Weights of a small contrastive image-text model.
Training: soap at rate 0.0019, 8400 steps, batches of 256.
Rows from block 3 of the text encoder, named by matrix and row number. Rows with one number belong to one attention dimension. Each number is 500 + 25 x the weight over the matrix's rms, rounded and kept within 0 to 999. All counts start at 0. Numbers have three digits each.
# v: attention value (text_encoder.blocks.3.attn.v.weight, 192x192), inputs 0-95
# proj: attention output (text_encoder.blocks.3.attn.proj.weight, 192x192, transposed), outputs 0-95
v.34:449510489519459516500473523476502560507502530493466547530499463488488479501487493485471482482481515488472494472505504501488446496542482540477518504508485503521508478460518500468471499492502521494463501523563474510525508512547539493493489479456487535502495519524454507477520538471477525479
proj.34:525453531497515478533475515510508482510510535492561495486519526493458485470479486535524467521498495479530513495513482530480457528505518455505526488548499471459530476530521465507495459533511467524506463478537531543522476486536495490504492455479518494526516535485527495504511455481491508511
v.35:540505487507499518541510493510503505547497474483500519500473472518524541488515459508544488510479471513521500506461501476524474480534491504522421447528519508527463501524463487508516491488488498541477489456511523528541519509485507500535480455499463509481474475535492517453512525471508505516
proj.35:526473474545514476540504499497459526509453480473497485462562486508514466468523519511482471506517506518490533519488467509482507540560516487495475532494537480520501484502463489508527467525503530500523525486469509468489492519536538497525526510504499534517501506480429472522520481505545501484
v.36:474500508465504466509500484471460507553478471488511497475496549455451532492528459497501475537498524488507499510514515528541506529530529470485510511506492491558482519498463515520555458481492479494504514480496448515495520512488510518503503466517493496495464514496514508490509502552469456499
proj.36:551490479509472512493469453545477503511501500500484480524457492537530505519460505505489517496534532530524528476510496504499501471472454526515496483510497487507485468472512516488527528540545460487475475510546522501509511501468495473530497493525493490487504489516500557513551523492504504519
v.37:515510490447537511505538501505505500519483500517538487523506524482513511494527530472516542511540514486493528513517475537506561517521507490524538517472483482532513469508506454475475519509476503496484486547500460519472518507529509524534512490490515509535492471492498514522455446482528515509
proj.37:513539517508473516511509529491496487519543492508493457507496483515497537486530509477524488535523514522518467495509447513491522498510497540517506501554493478460523494525499502490509490470513485519490474466488453548531471525549479497471463496510477533482537471436507445501475478541493476477
v.38:512494493510474468504446512524492515521512492531479480492496511572524545551536495512523499478577501536497451448471498508484475495494500484533476500480510530490529485506487535493509488511485498529529487484470519459502502461462496465499491499498524478492512450490499502498497521528471517513
proj.38:528486505480475490478497474497513507545516550452510573495493519494498458469499522501520542486508482463497520499464539454547469516465433460445507465512488469537469556508503498502534453471481474476505508473462503523522479541505476514505523487515481501480478521512471516544509522509532502486
v.39:496482524520521505508480488508507472502526534493470501519479448502540499469514494542507502539510484488485491499498504496465559524502466516532507495509519525499495480514487520474518539545474475486505507501504493488513489493503492511477479509468497564490521505504517455484503527513484516482
proj.39:484513553458521488482549511470533519450478510519504481501544506503534555492540461463493523494508528458519487513528514475542537498543491509477539484511490493500481498522503515464488410548462544495501492512506501508509531506472498490494502486507515483490480486507486501504510501515538513514
v.40:532506511470517553514534525524516490548480496528521497458460522484480525522485494493504508530541480503502473512504463537507520498471512494508483504516484519521526490475480499511519516517506471469446525495452499475496470476530492535490507494496522459517520540478479537517484480531451520454
proj.40:482498511521458532562497546448501465521493513508505451536522534492482479515550528478487508523538485513506481499523489451504484488541519488518539463462479459526485478489495509532474503548536491494495493520479541523472503516527503468480494475533555529515493450483494447504489501489520483497
v.41:499533464498538523485505459514554512482532504514507484467496506490488503521506499513497456481544528450461514501513501522477518556483502506539499480460496506523496487528547488519542533460529474512546512528541511477502501457529467521504481487495482501517505493495495491482518534497492522532
proj.41:497514511484519524519497522494507529511514497484510479500497514464501484472487480554491486505481481503513515483482495465491463492511494488475509517510534471509513503500526519457444498540514502526489504462468524490496476497465520481537488481473463499479488483503518503462477516532484504479
v.42:532515527542485475510501526508480490510504498491499497510501495509523512507457468470485512504505482480487487453478490536477559432533546536476529512484520510510489518544512493493507506490474540499500505518481507524487531554487529499486491483490523509492495475475513493499465463521481500465
proj.42:472510499525489531522478470482529503495493529459509508519505494467489462509477521474473530509526525497505500532483501508487474539443493457534498484528483495488520477461504496514495510511532508553459484516505465487501520533496519467465516536560516505498556531480501549532476525530542525482
v.43:507573524480519554502493525479538488476471497528479505490516504452529492515504530499442464509510491473494489506482557489483471527503442481525544474492473512526519445544456492534534525483506508542449508495458532489540504507506507520484500517555521505488505475528476501541497506479486490530
proj.43:437512511491472509490492496570509475497504513513450484548506496540494498466519524536483533535486461442480470533466512496476513517511518485506466516523519493488515517496541489503523460486488504455527475475476486522486486463472504479474476464501540485557527512473487442468467517510534534475
v.44:495498486521502550487448517507515481489466496498482523447503511510505552490512495500467547492520531517460481507492471532492478542513507477509486486493501472464502518493501511489475529500494457528459499525486516495509508492475458514511544549524478540481489506510480516515505508531491470499
proj.44:500488493463493465484513536514542529516508547466468526524519480470498520451485504479484477500539521487442531484498513481483490488530503536532473543517486518520507485491532501492476463473492501484509482499498539494518508525509503445473516490515484519503500500496546492478485470456494498524
v.45:497484490545474487499480464491478540488488520511463488488481506501519486513486485512499487491493479525529505452499510543499504481488466489477524457513486539503522485509482487547495488531544576509471474495491513518522499513480512509532469489498540509507526474477470512447487493514485471505
proj.45:474492460546502454482518506478501483492505502489478525495502466496485496502493503496483543481514489424433511500488533457499486521468508489494503493475518481499542462489494476514497476541485522468514467512493503465491496465502521468476471510520482473485514500517496488511501516513493511507
v.46:521530473525500507513507448483491547484490476516468503471490512500505510455479515494490499547505506497508529474490516513542506539500514525486522482508493470497469467477476512517469532492520493506502513524549468520467473474548514487527499508513470459481468513508500486515523554472497516482
proj.46:482456500484509523509523493505495505528480501492495454513509494467487513501470552490483464498512487486512517486527551482488537508523496522524502488487543515483487525518492493475532484488492510483503507458525528526535503453472538498516513459464484519521522514499496507470498465494473538510
v.47:565514527475489528476511467509507510471489531478486538504500490481481557488543523470527525510523459499492503515528557521481520551533499484502514524534492501500510452504432499471485554523485507483485519455518526497518530473428513521531518515482459479513517500504522501470527531544473503546
proj.47:508526504487483528518518499482508528489480518488497454543497449479507485503548466523516517441488494454518515528542513453516503496499539544507487539500533478497524448518553508478480468523467547526489490499489472481493503485470502445506496471527497524478517518499491457494481532459495515517
v.48:503482503468506517531512486539499514492503495466527550486500474561426519538486541513520470493506516491527456500519500506506545473471499512514495529495483515478497546494512508501484518463546487492489494476501502465507503521478516501492513485509546483541527499477539471493535522518499547509
proj.48:455503565502512470523467561474473484522497480537505473448544531532478507499463493534529496477479465509504465506480501490551447512528483508477528480472486529523451466472509479492530536502448518513471515512520518490508470526464493513494468510529541527473464498514471487521458480435489510492
v.49:509474473452519481507480514482480513469516490535529480472483546495484469500515495490480515514518543496502524515512472485492496480535496493506450512515531472488527537500548508465475517509528514505497509477503486476461509499488540461493474557545529555532500491473492502481496471508517464513
proj.49:477480455516521531466527482497511492456530498511513520517502544483515474464520525502491506484512487570507455517515479472466488471490511501501498513500473526533524515507489555478510509465502506529525452493519482520518491498554476538484507491482472502470516488509489524487485531543456469489
v.50:498490526538478486504494488474484520507465489509510433565476501532504483475570483517530503466481515477515503488511508489495512512470474483500523556524483512510527432537501484522468517501529513480491503477497485522480504474498499526495509560492472524475520516510508512499485423488497518470
proj.50:482508493527523507543521500505507481509502478503502525512509490497511505464490507531530520454437477475490516529496525493498520499520490509484509445463523529465446569455531465538515465511466546483475456521482464495525490530494501520455478460456457456502472404509527506539498502485499483523
v.51:520458496522513507506472516487511465475501502493513512510497463493505552540505517539472517503524449519506536510535526550527505478518523489406536516486497504513518534508486523495468519512515501499509505541481472467485485502473481536522526486510532523536518501479485496446514521517533515514
proj.51:521470505479488535485506452491493496510506467477442512521530523550498467499504517497495521515533507512490484502516498457476516510496517518521479536474521517515502486449537485545489513501479495546482466483496487492505506487475477503445465565485484489474486529460518482490475481443506490524
v.52:469517457521460516504501501493490483464463495484509508502490502490481521504509470524519468550495501481482498522528449521485476546511501492492476491513517487499501487495522484468500473515467491523496519537502520539515488516494489483541490465522517535516505502506525467530472533483495520521
proj.52:504536491436532478497493548461541471526518495499490530477555475483511485552502514443460492481535484513521540498470550498520451523511497498516471519552506508521496504509487516515513515524557502512511453507516550476533487487506489527487543520460464472502528546492484521485514480488453503471
v.53:464501503474504498477521504502502508483552510513487499481523495535462499461513471511523498486498486469506536500514485530550516553509466440528515503535538508482514528511507510509533541482505499510497508513510508496517487501476489539528486468509459512502522487477499493487479513584520524489
proj.53:503528462515494490499488531511470440488485507526529507489500502476483499500481505489531468511540492511469469497502503491482507477501478514479527528484497499547470494501466491480520497534482533534501488494486516538486501480466430498514506539493454500526481477489502488503488497468484479525
v.54:487523480519472509556484485495501530494532476521509555496490494503458491514498472476525500480485518514468510511485520513497506506514496468498506544488459501468502437488527460451496528497512522490489537544540512486497494505482465531482484506490481526519500501477500481532499485508501513517
proj.54:482496517447492473469524502477478464500537490468518530526544488471451486479501514511468518501472488516523503501455544485489506500500525499502503524475512526519508486528532477522479499497480476485497533438503512522503491514494539494456498498539526476468523482551476538534475477508479496489
v.55:482535510491498488507511465450504518514495516481524482509530521501486514518484526492491498476520512483516499479491473523525483508497495505462582493487522485474467520479452463469481514475509571496512465454482547518491503488514506535500516482466500499519523466491484497500494549509485527546
proj.55:563500499519512486478482482521481492533488447499485467507523482482512514490518530525562482487469510460472490447510504523512500483499511525496455544498493502515544462489509442497545582487495499502476530493519489525479478479504509522502498458484475452487473514487509487418470509487514517496
v.56:499534495510481481542497469505455477522500477492505474523490510493508478487432506492516515510447501520500474511495489496497453545526505501466483529519553492470514510500528434510484474487508523519554465533509506510491495505480516481450484515525496522505489469491477498532473476535501472493
proj.56:517453478494531521463492484509514496507517519458521510500458514493494479549539559511498535502507522573480480476452510512505479518480473495535494477472487494472524498527542489505553527536478522483496494476499485472513528490492514496540492527502503497525513477527525504483485494523532479499
v.57:535504525494533483466508557486476519491478508516513548531492470497504512507531527484465456501508486462496529456495493498473513512492478488521501498541507522460495555502449521470456517548502537525528517484513521504459461486516524515553506485496512525491465524530490471499525514476518497509
proj.57:497548525512533470504536497489502452484495484534497468460498544467527491472452495534509539506497540511498472530517502490480521466492512543440507467444519534474529486518518494483477521491507484489483500506477544501521476481499480481539505431536463508513507509473502441479523505480494512464
v.58:474537520489471496505520489505485490460472499461501503488492540497488507499514513497485502539528509513489545484497479482500480504513519516508494474471535493500474495486545482473475486468505487488531520521515488529486483477520502497499485467530470522472463494476504496535525541504543553492
proj.58:485540514479483521494489499531492480535556504500507478497484492505506496496484517478496485507531498518517490483469502499466508510458467491503487522535460552508490533475539510496513506496556505535481538520522524521533484518524521513539489518471474470519484512468533502502526482523469498471
v.59:508485517531517462516439496482480511517498459512521466507519552466548490478491480474490542523475539500470529480460508503532505540477524492499500520521525502501509490482491473496489489477498468527465472530552477501512533538504492495467517520466480496446473450477462503505511472519511498503
proj.59:508485501487507520497515464508445483467501502473479505462453504532487483487521525476482515490479505504492531476522470506477504522478489504509501476493508479514555511491533465486479542498525521486499508581526503501510499488512524490469509536467478522535521466472531491505520508508450497502
v.60:506530511491479471458523472493498483531497524482581528495562481519496513478536498474560515531445471453475533503480543492514498513434487497483527507496485537482513489506442499491465559484445490502506475529547531503471484454470527472550438461526464484500498487475531483491514498408492476525
proj.60:520513496510492515563524497512489495503493463497491471468544484518485479494501471502485507478497510476486508517469508585430558458512481540441475541497520461449498472526458486528531531469472483476483514516449498468510466450481421507530492540540461490547483544490508496489487471521467485513
v.61:510483481502502513484531508515513460483480480529483504527500488527495526499503526467582483529517501513495501546527492481477466494487503517483485537542494486480510526507534509504481466514495539471492526489509527519479461465471481461524542474500464495542478523501496518498508480504494493537
proj.61:501487517488497522521469521472492501542494479498526528482535491488510487491509498501460481501466489530499508553447505512503501492507512516530500510496496514512558510486484487530482521530497493467472495513492509453496513454538500543493500532516469491472512503505485496501508506465494478487
v.62:501556489479496534502532464476498504466519491513589495504455496482534533496463490476522472513558517526489518501497498488489438492538514508508495460503468467489505490478560509483510508533493472473486486508506532447489450528471497502506508503488458503494481502469497511516507480489530510511
proj.62:540526476522519485524477546510521480527484510491515506528539502526523475475511507464510521520471441546470462490484502481509526470487500490536437543509537499498465470536513518526458488510469524528531494529517426482482469490491507493470494474523501535533516497504489511488468477493474476501
v.63:479508485486490497458519532470544522479486509495451500482532489504489491511468549520517478499432513499492521477469503501453524520503546528461490507513468478513539507502516474508470536490516499520483510486493483522479496505474534503527488514515490483501461492509496517463485474443514489489
proj.63:476465471505472486523506498497488494502520481530569486484488454482480478508460549485498488494502522526513491493494496561482542490498484463489473511509538523466504510536522506471536518475494526502462460513490491521531494470528476500471494469502510520480472484476481495478483481493504488494
v.64:478521477509532500508536522452535483518492512523483507494541520501513470555482513496442493501533495555526485515517506467427548491496473447514497474473497490505488460435516510484512490516507483543483564498511530480497458442447479469489510491504501487520525508508544486467480439519528486491
proj.64:520479494526545517505510439562475469470535495499535487523503525570467507500486492471528475552472487477472497468478524546530475519514502479502533520485484517476501490542501479524511508497500478495490484533495475531503511492509504480545485495501496522513509517425532486477544521516503497519
v.65:490517504545502499491495510506540490458491498515549456501507505486527522524494496481508552531520454454480531447519515521465492487489505517476502454482514506484481523518499488514517512474538557533507517494490457516470530483516540513482506513505509513521524529501472481516507540496481556494
proj.65:500517496479451492510463475481490554518507491520498545540520469517494494473486547492507454504491507500513551497485492502485529501489475517495538452501481490531509508489515495524495548475547533518514495510520509497465504465483476515514526537512511504467461488512509517503524453550489507516
v.66:464477488456494523494432568498522473510450471502500521491494512516471514473489498475485522522530491494537518481492502522484486527521527476527511512493519514479471525521534511472478437489526500490489467496531466466539532543494484476500491498480529435516489548536508519544506487511514536508
proj.66:482512563519553524540532505501479515425504498485498494477529483520517521515518525541463478556505516461504470502452528498460488451499499531503511468479484457464510519489464461480529494505477477513536487466469500524541492502489494473547517510479535497510472508478491507429488507511528466496
v.67:487501490486496513479517511501494501489511492468484526478502510502463513479487513499450561497506450531489547507483543488491516494544498517498518477527478502489500481489489496498523490510491514519499494533510519526513479502485436493500492505511528495513463529497509494546477472533534476498
proj.67:521491499531486486540473529496487522467509543500521484487513522512526505491507481478490467533435511510505429501440475491516484529489507531506504506448513497518486493497476498479528475494470490508483486475484525531560512471490451461510483527528479530480462508492499488480489528506497474519
v.68:527494516523481524507474516493496476528528516469487558530516503513512512498476500468510468477479528548515526553508512535501498520491500521496533475493510480523519486460523502496490549498509526524553452494459495439505485520519511497511504523487474507476536541484496521527493519536485483501
proj.68:471542473501564472514554488498514444475521544490508478488503475509532479508452500484522459459497517502487525520451495518485504496542479489495468592492513512524488516477502517501537521490488529468493499495476502514475527477469488524475494482520491492491509470504500493489568480438557487520
v.69:485509527522509522506499474482455494485524478469555535502533458498540466490512497510500492482495519503445502533509497506526510514512454497518515514492512510491503486498506500466506543498495496507535507546519535467548482529497508524463531487532509527506503520505518492518507488533487497527
proj.69:467489502494509507555499486534487509519481477480473488514497500507514539540511523477497539487523525497485476477515483500510500440505484507516526489480500520517520474488473534510484486515501550478483450479446469539490503490495490539549440514514513458463473498484526493517502486491490517500
v.70:507466513523501568503486485495481460511516457522505430503490491507561507434533481483540480498500519439519500501492467473470495503493531462512500517535512453538531508489476511545516530482498514496475495504540494469532494516483491491501472506503492499444485479476523515491490507451488492499
proj.70:492521533501540492532533514512515457492502527450503517519537444502475508515489468502518501504537519515454489465546523500540493530492485467514509468486485495529492536527487497513526489540503529503482543529494465505452500479470535531503529454510483478512524526510498466492480491506511497503
v.71:492487484492522503488471456526486506497447528523527510512487495510536488500525503521477505502501506520495516506483488507499507477506500501471531459483513487505516508538509475461469510521528474536508515470519468478469468476547479513485533471511514519515487499492538516526487494454528522473
proj.71:456536480500473503521485497477507497486527554502503472516492493503465507492529497460524528489499521513498499473457507491469497493502497510450518468507489500520495513464498561494500474505507508541503504474505513535529509497544543490494511532509494515500481517468528442502494500492467532513
v.72:499446520461497457499445515496462514497445506524503544484496506457547514474536491520464490515549547487510555512466495509503467516481531504483504475533518484515463454521528468469525513496517544451470539463515523519488556537483442455500511491508523509480459490483541501510486518516495499523
proj.72:470474448509447493538501529492532523496529549531474509518495514465445483499548463484466494511489467514462456505482507517540512483484516497522521528459511483499501505520436513469473501498494432486506513469522515535495513491523465498530515512470484470488499528484467483450492469462502517460
v.73:539513467487563480441534576521515535480531459481478512493505498509528485479545504500462491450504530529498516500496503502481480477483497492498496521504491506496477531523505538503523494473470523483531509480458471513489529486510548523470493535475448480499519481524462486480491487544472502476
proj.73:520531554501510523461483481491503551458491500478489567507497515503582505512520485460478471541487521483474504571555499500506482514471483510449502487500472494507510458506547499471508503463506495524493504512527510478490484485487498478524498502523537539479523529493507506477478474522503500550
v.74:481505491483546523504495494495566504507484535554514517505493523514531505495549456512517496522553510449534475532505516514477532541501572499517483523471523497523543537514497516545468527510515469512470527510517498488511495537501498487508501486496473458499536486489514504522499504530503551532
proj.74:487505493497494497505496466523531466456495486497447524509503506498524534518480525500469496531491439446510491487512504518451493471516501487453493491555459459491503506461476505514559504495502529509559498514531523458495500473484535512504523457504503515518517521500488492494505481486518523501
v.75:468481538535547533510479485514518488477500502477487488510462484522492448508474494506493535491532497496501491472479503525470484496524504517542460519486509513463476482471533514517464511493519528535512488483500469488496495475506526510481530475527527508491520508449467539508486506507491476538
proj.75:493510520490446530484486512470471490464468486543519464472489528468517521483495470504521542498470483512492498491525486514542470472519470502503516435490514496475476554506466529535502499513515526517531491468488479498511504483471503528465541514545506494475466469509479478528501511490549502494
v.76:474440506434475485523508487484504500488487506454542487476533458540499470499494471506533525511496502462500510510501505487539492497479479482497495539474558479512480525494482507491467533455486518530516521490515504487474522492499540462501462484473522529553488523518513565501487465547499499512
proj.76:490485512573483501467478487502514506440478537489457493522454480486528511508486507518480474440497483523510492490524484440513536489539467491526547477486483516513490550491487500482498490544553522507477490479508483511465497523468500451521492549477485526521524513499493465535511529488563505528
v.77:514492501521465512550528502527492497477479513459482547512498472498477517533519527489525501488466470494525474540504428506514506483518497516498511494497460494460513473511518497478481501548502525468499513504504491528499487492539483513479538504512484495561520476474503461517468519533502488509
proj.77:523491508513476481517494492471503520522518432516532487460536535508533485458514473520504534517531490486518512478483501508469501472489478556520508525532509483485517496473502529476501545543501500505509505498498487518503468459493528500494531509511495501455495510511493475516507471513517503485
v.78:531505508514472537510511512515550463502469505507505488499516475504462491483503530502496473476505492469510494515474508464523485493497458516488487506477516536519502481523452490513538468487481501440536497498530478545494490507550481527508482472509452496518533493506503534464493523482531566491
proj.78:469458504535500489493492471539520525529483474483510498440563501521520482505514512486503496461515518491485490502512491481477505459491521481504502476498482485522523486497528465500485506487470548502504503537451531484501512483523510484481521474464504525491522540478531500484544463511500488515
v.79:513512482543511482481514513484493518459474523514490489514481546525495521507474511534480507533536497482505497503557481509481482469485509488500484469475480507503494532495509494499566517532512460510512481465481496470430513467520480522527516493556485500525536482487553504570550509512476452466
proj.79:527538474500495481492469487521476499471479451525503496521489497454468462483454480499553532462490526491505488479451537536471481516514505528506478485454525500513459495497528560492486482487518492489548517481486524492504499509535517472507567543496464463503523533506493509470535495531450500507
v.80:542497514508490499460499498484495508525483507505533465526562523504505430507484514492514504540517541487539446543507481474517474426485485501509470525505499482506534522488516493524474497461544481491513524494471559527427478479557475497497503495548481519485518490505471538547562508485491504501
proj.80:530495520491495499514548493580490466540485529472494518515505512475477524486498471503492519464534501525526505454478519485456506528534535462502531489522532480565497495486507506503502479471479524519471514529539494454522491504471488509489520478502487529500553493517507491466514504544521495481
v.81:524543526490514479541565466529483522514533518480514511514481491506554495544502471493480466478502523495466523493502490496523497529525520488474513480492489478515548514538513518513508492575465514512486546499470480487508524542468534462504514505536488517539490493501497502502518508500463512519
proj.81:476552460502494500467500493501496503467506511502495546484543514471522481498469512515520499497533490493499482537505483516477520486507481470501513494498563501488521506512502490494482461473526500475508491512514431520504539485489485491532540523499500491489528504454503507540440465497455485487
v.82:521498514514495480493491497540469530497527519514517511521528515482492524505544501502512490485503501511529455522497461469511520519448491508471497492483454483505493490506509489512465493497523488456511540487449485487504511494540551475519547510502478479517507491516452505519501531464469522517
proj.82:504520503418467531484540534527517511541504487497539510506493491444552523473549508554489526465558525477481535489502493530547520493537485526539482502501523490520463534533514465465536479509495469531513413455514518508530492485499485516536513513500528516474495508452536483502508457536477496485
v.83:496510541492483513520501512479456469511547463543524500559446489516523480479500498496453499492490510557492513521487523499496509500504477547528461524494523504438486497517528505500539521516471479468514548493499463503459462509492539493503498528484523509518529529491483515477488453495511494533
proj.83:478475445496507539489489503477508473480507514523492509526498487486531489497478500461549520501482495516500486507523508540533523497512515517493521514498481485498532475520499451479482526491479550488490531527486483502466508474472482495518484492510503490517477492512508457512475550466484509455
v.84:518482510500516474529487547470486486444466478466513491525446528459507469478491477508517465526491502493487522516504539491482474494472480520500480496508508497525492508497512488519505477468504533494512460509512481466527496488486541517484528473486480545518495526501488474504507506479478519493
proj.84:499502512455517523479510498513514527478494529499494508473517472515517458491430476543508555539515513519505531488468441496495553501552501519462466486461526530500480524540470501498502534556480537499480529473454484518496528477469500512510470531479492511468496469500522495480485510491481524466
v.85:457490519482491522500543501525468502483516511465546514491478519564474509473507515489489536471464475499480554508461481452534521482515486471495521445500497493502570534532466537479516495517543515465534486497489544568500507507500524510543495438552464510507507478504469487503487520532533471505
proj.85:494501481538498463522509540451552559564510477501493479476458521515545533516484471509548495538443539524510496477441522500472489483495544507487502486477500565480491510526466482482499535494478563491489504497484489483557478451514481509529527488483526455470517557500492498524445521462494528457
v.86:512517483497454484498512508489449517526490473513523514509459515465526515501464515527526496502449489533500496542484498513499460520519535503431492494506478501520501494537506477518514490501487506496500525501514462513503540499481489514478505498463478494510520503492490510491522492497520516514
proj.86:479551497521534521515477539468497501515506494507489516520493510510493498509455485501416482507491498525499505477500497467487543512486465526461503491522508508523494502484469533490471457524499493465518507521508512540505480499543521516473506484538498531521464472496483510523461521491466501552
v.87:527522504511519506508523538506494536495501473480512518536498475481501566483500495481494481475507489484509487496539516465548516508473488496476526525453447476485512513502537513490509483517478540509483488515477516468493494503473533475496485514489486500485521529519525526520490516499475517478
proj.87:497511518499530495462522470487528487475469494476478531538499506488565482492485542500542496495508457494480480543514463510496493484507501493471469495498537504472497510455540513509513491470507495533488501517495524469462508532505511514498514486512513536522501512456522520512503507542436497496
v.88:511509499470542556489520480456487506499504509492476455465546536498488480523515488516472490509487484500507464490505511499574536495505518511494537466489535497514494514528571518475509463503557472510515483439473546512523530503505529532493492504487527507484525478524477457502508468530533500477
proj.88:497505477473482479512513561535466563484475517483520516473501504516468509493490459496491517488487486491502516544494474468489503548475495445541554511480524498461545473489523460507449457524455497495531539512504497448505461508532515491488476512496523524542477460441501490494486515490515513506
v.89:515525496472508473531500483503520527481537513501505519499523484491510481503479467512467465479503529514496483491485540481512589501501508493539550508495483527507489474512445479499487488506508494485444540504519480462493489532490496541520514532499481507537458516510503496536495521507451503446
proj.89:494464463488502513547484506524504459522483555488488524524530506528498538507540525517508505498514475458484498495536471509517465443541483516519482509494538480473512511487508469507501493484501508538501509447519542547558489487497484528523499531489474493481509456419540472528514543489452486514
v.90:510447520478475503543526513455507509513516493520475505530456497536486481471493471526502470537480494497486526454519504526509485468466470489488500525512509537517506488496473469457489476509495497463499517500514502519518539479519459504515474489504502498439447500511511490523511506495507509546
proj.90:494438482508478492515508520495453504520497480503494517508508489479507507531546488544508472485476503508474498499532497514519471492510526495541529477490517486526499523492508496524470507482484479512494524504478508503525543497497496515498509469504479441498506506505504515458507529470471483481
v.91:545496509452473504523468506514498453524517493483509475481466543522488506492489543495505451457485528522525499528492515473485509497530497469509497481493535516469501503508514491482524497497525478507532522525514464487497481489482492526476509532538489452467520500518472506517513482501486472514
proj.91:458470494509513502525530450484490483485505491534508508508528490476503484471494486492513513479494520488473477482496512488540521576527485508468503519500519484538531521495515478498473524464528527505485477448511532503522522505476514480486522510520478512504502488496542535505494506478492504510
v.92:494488495488526483522496528506495510478514479493498507469518495513508492490522504488505500496481515500503558509476488558490531436568517500494520511504516462481505504451501536504518509512482502527463513477498460484455464503501489545468523428506501495496480513475465511545541491489505497448
proj.92:505530509517516498465502501476440484499514477488502448550484558467512495483540508488507514515464478505480489488514541507496537494485491523485478524498497520471512470464484531512497517548542469497448517457525470450544511552546477486513463515462474543519488507519526490506494509481529466505
v.93:498472467482497514491471480482547523542536506483495518486458476504513494529472478482501497489492489480502531522470514507551490499475482458481512455514492484508522491459477476510499499512489501507443493483516509454540509482497508490509491512463477520488509536483518512467488511532507488495
proj.93:476541515499478473501502492502543486460508544522460505464551501508494499523519501519484483479488458503492500500474544506493493495547494517505497503488473472504500512525492504491568491471507467485478526519472499493494502482523502500506515432527504424475503463483493494512508544445490521514
v.94:486463494484479492483472490494494489519503548524494561517491526488511501458498487460482496503505502492514546506520519513503460493519485498486497529539518475511459438519516522479474532512525481466499479521507490492485529491465507479513513515480458507493501518546499532464530492496534519485
proj.94:445513479501538513468505480505522469517491493467467487506504486522502548526519510470472455485526553482517500516442508533486537498505519502516474510474508520489490483449498485482509508491482500452532500506496505563482519509478506513474535502512542475514491516544484480498494511492489490499
v.95:487486522465500471512482481503495483489505513507491487468527484507475515499501495514529485485496516462507489515532482506490484521547529479515496561495520491557477478493497497482515525497554488495503511473497481525537501505486466513483484482522452489493552494513494509537507476523497507497
proj.95:541447455547514501521486463524521495472503522450463500527514510503511519475487451532478490470484491508499492529504506469476477518493497467512491486515515498530503506533509509536457500479471494529521496516513509523459488512512498493497511494462480537465448460508496497508489503525590488503
v.96:519495482486538467512512471475481494472529510454487504491492465479523496495471505517482482491422480502490500560452526478550496491468521512524550467474480511534482501521533500480519487497533490452452480517548571483482473527480494482513532492476459538493506538498488488481521460445481534521
proj.96:461512503491440518478563493471505523503509457475470463497492517505490536543461453450495486503534442515496545472484492495503533489510518517473499498471512441505508484479448500476475499512477504494547487509463531546496509492504514502464508498497484457534489465517516525504488518450477506534
v.97:494485463490518522475469519516521476498461506526529486461473545502457545510499474478475548515489541535524546480502522486509503495477506460510543447469526508530512554512502537480475529482502501505500495549447515518479487511540500464477489552474478520527496486499488492534486513502473483508
proj.97:493506510501486450552513491488482519561533503513510502508499401497511513458492501464508447544534485497511520499472517505453485503517511469465492496531490518484506525474535479485526491504506492521440488491523476538512499523472511481540523525488524512495478507524491509467518518473507532481
v.98:449471514471518502521527526493511523518488565525464500508529492500457491507514449472523477524511448522514491472436499510492504500535471508528476536501494504514520495466506504507482477489475445479490509433520499553547486449487527483536483482521498527518524536471497545503500493471497502473
proj.98:529484532500474493462535507499526468495521518516522469497511518548540464489461531542488527481529479542504500503484522547493485486453505466534447497484510491469499532494460447512478506507458512505489466513517491460469508477507519505480532506519487507523491479492499462491496531542507493466
v.99:468511508507512500478493495505534562492520551504523532485498484567512530486507489554499525507535492491487527499486513535530486515515523514532508466502508447502528501518493516504518510477465528468491519545490471487538465507484486518508507495469504578464501478478528496508440522523465494479
proj.99:465507508488476501487484502516504500499480529467519495497480478439535470535514546473553529521481408556518494527511499509442476451479483486433442476517483507514538501509499487490521492477505430500461485474539475492532489468522509482517483512492470513492467508504509496498528479473512513483
v.100:492478498462486501496495505484521453510495470512479485509521487515488518508481526488473505484508520535517457497496466509511506527496490487519526498538523459457467503496498505519494525514482491495534520469545468492496500520501468482485472501486508496481476513499519515484499517530497501525
proj.100:439484549516552536529534489491471483492467481522470517497491531485576506466517468526518453492528538471518511508492490495506541489455517494551528552508531502516496487469510517544506458518488446486484521528498489499517523514502510536521520533535478465496483516507497501473463498494516480532
v.101:517514501498502550540476509508465500473503519514469474532496553500519501507468478534470522492488521488534535509535556520493511541456518452518478475505513482474479485477529479524496489544479549477480487478493501512479506525505511541492506532506495503462493465475470431496475492521494516498
proj.101:531514481466493467539532489526491491504489530502492510468505503518481482481510495500501512508508505515454498510526498550519523527556505481492529455541498541492496546511519473476467591506507494476479531438527486520466507495504455513493502533567515474513484513468497506497518519484486509496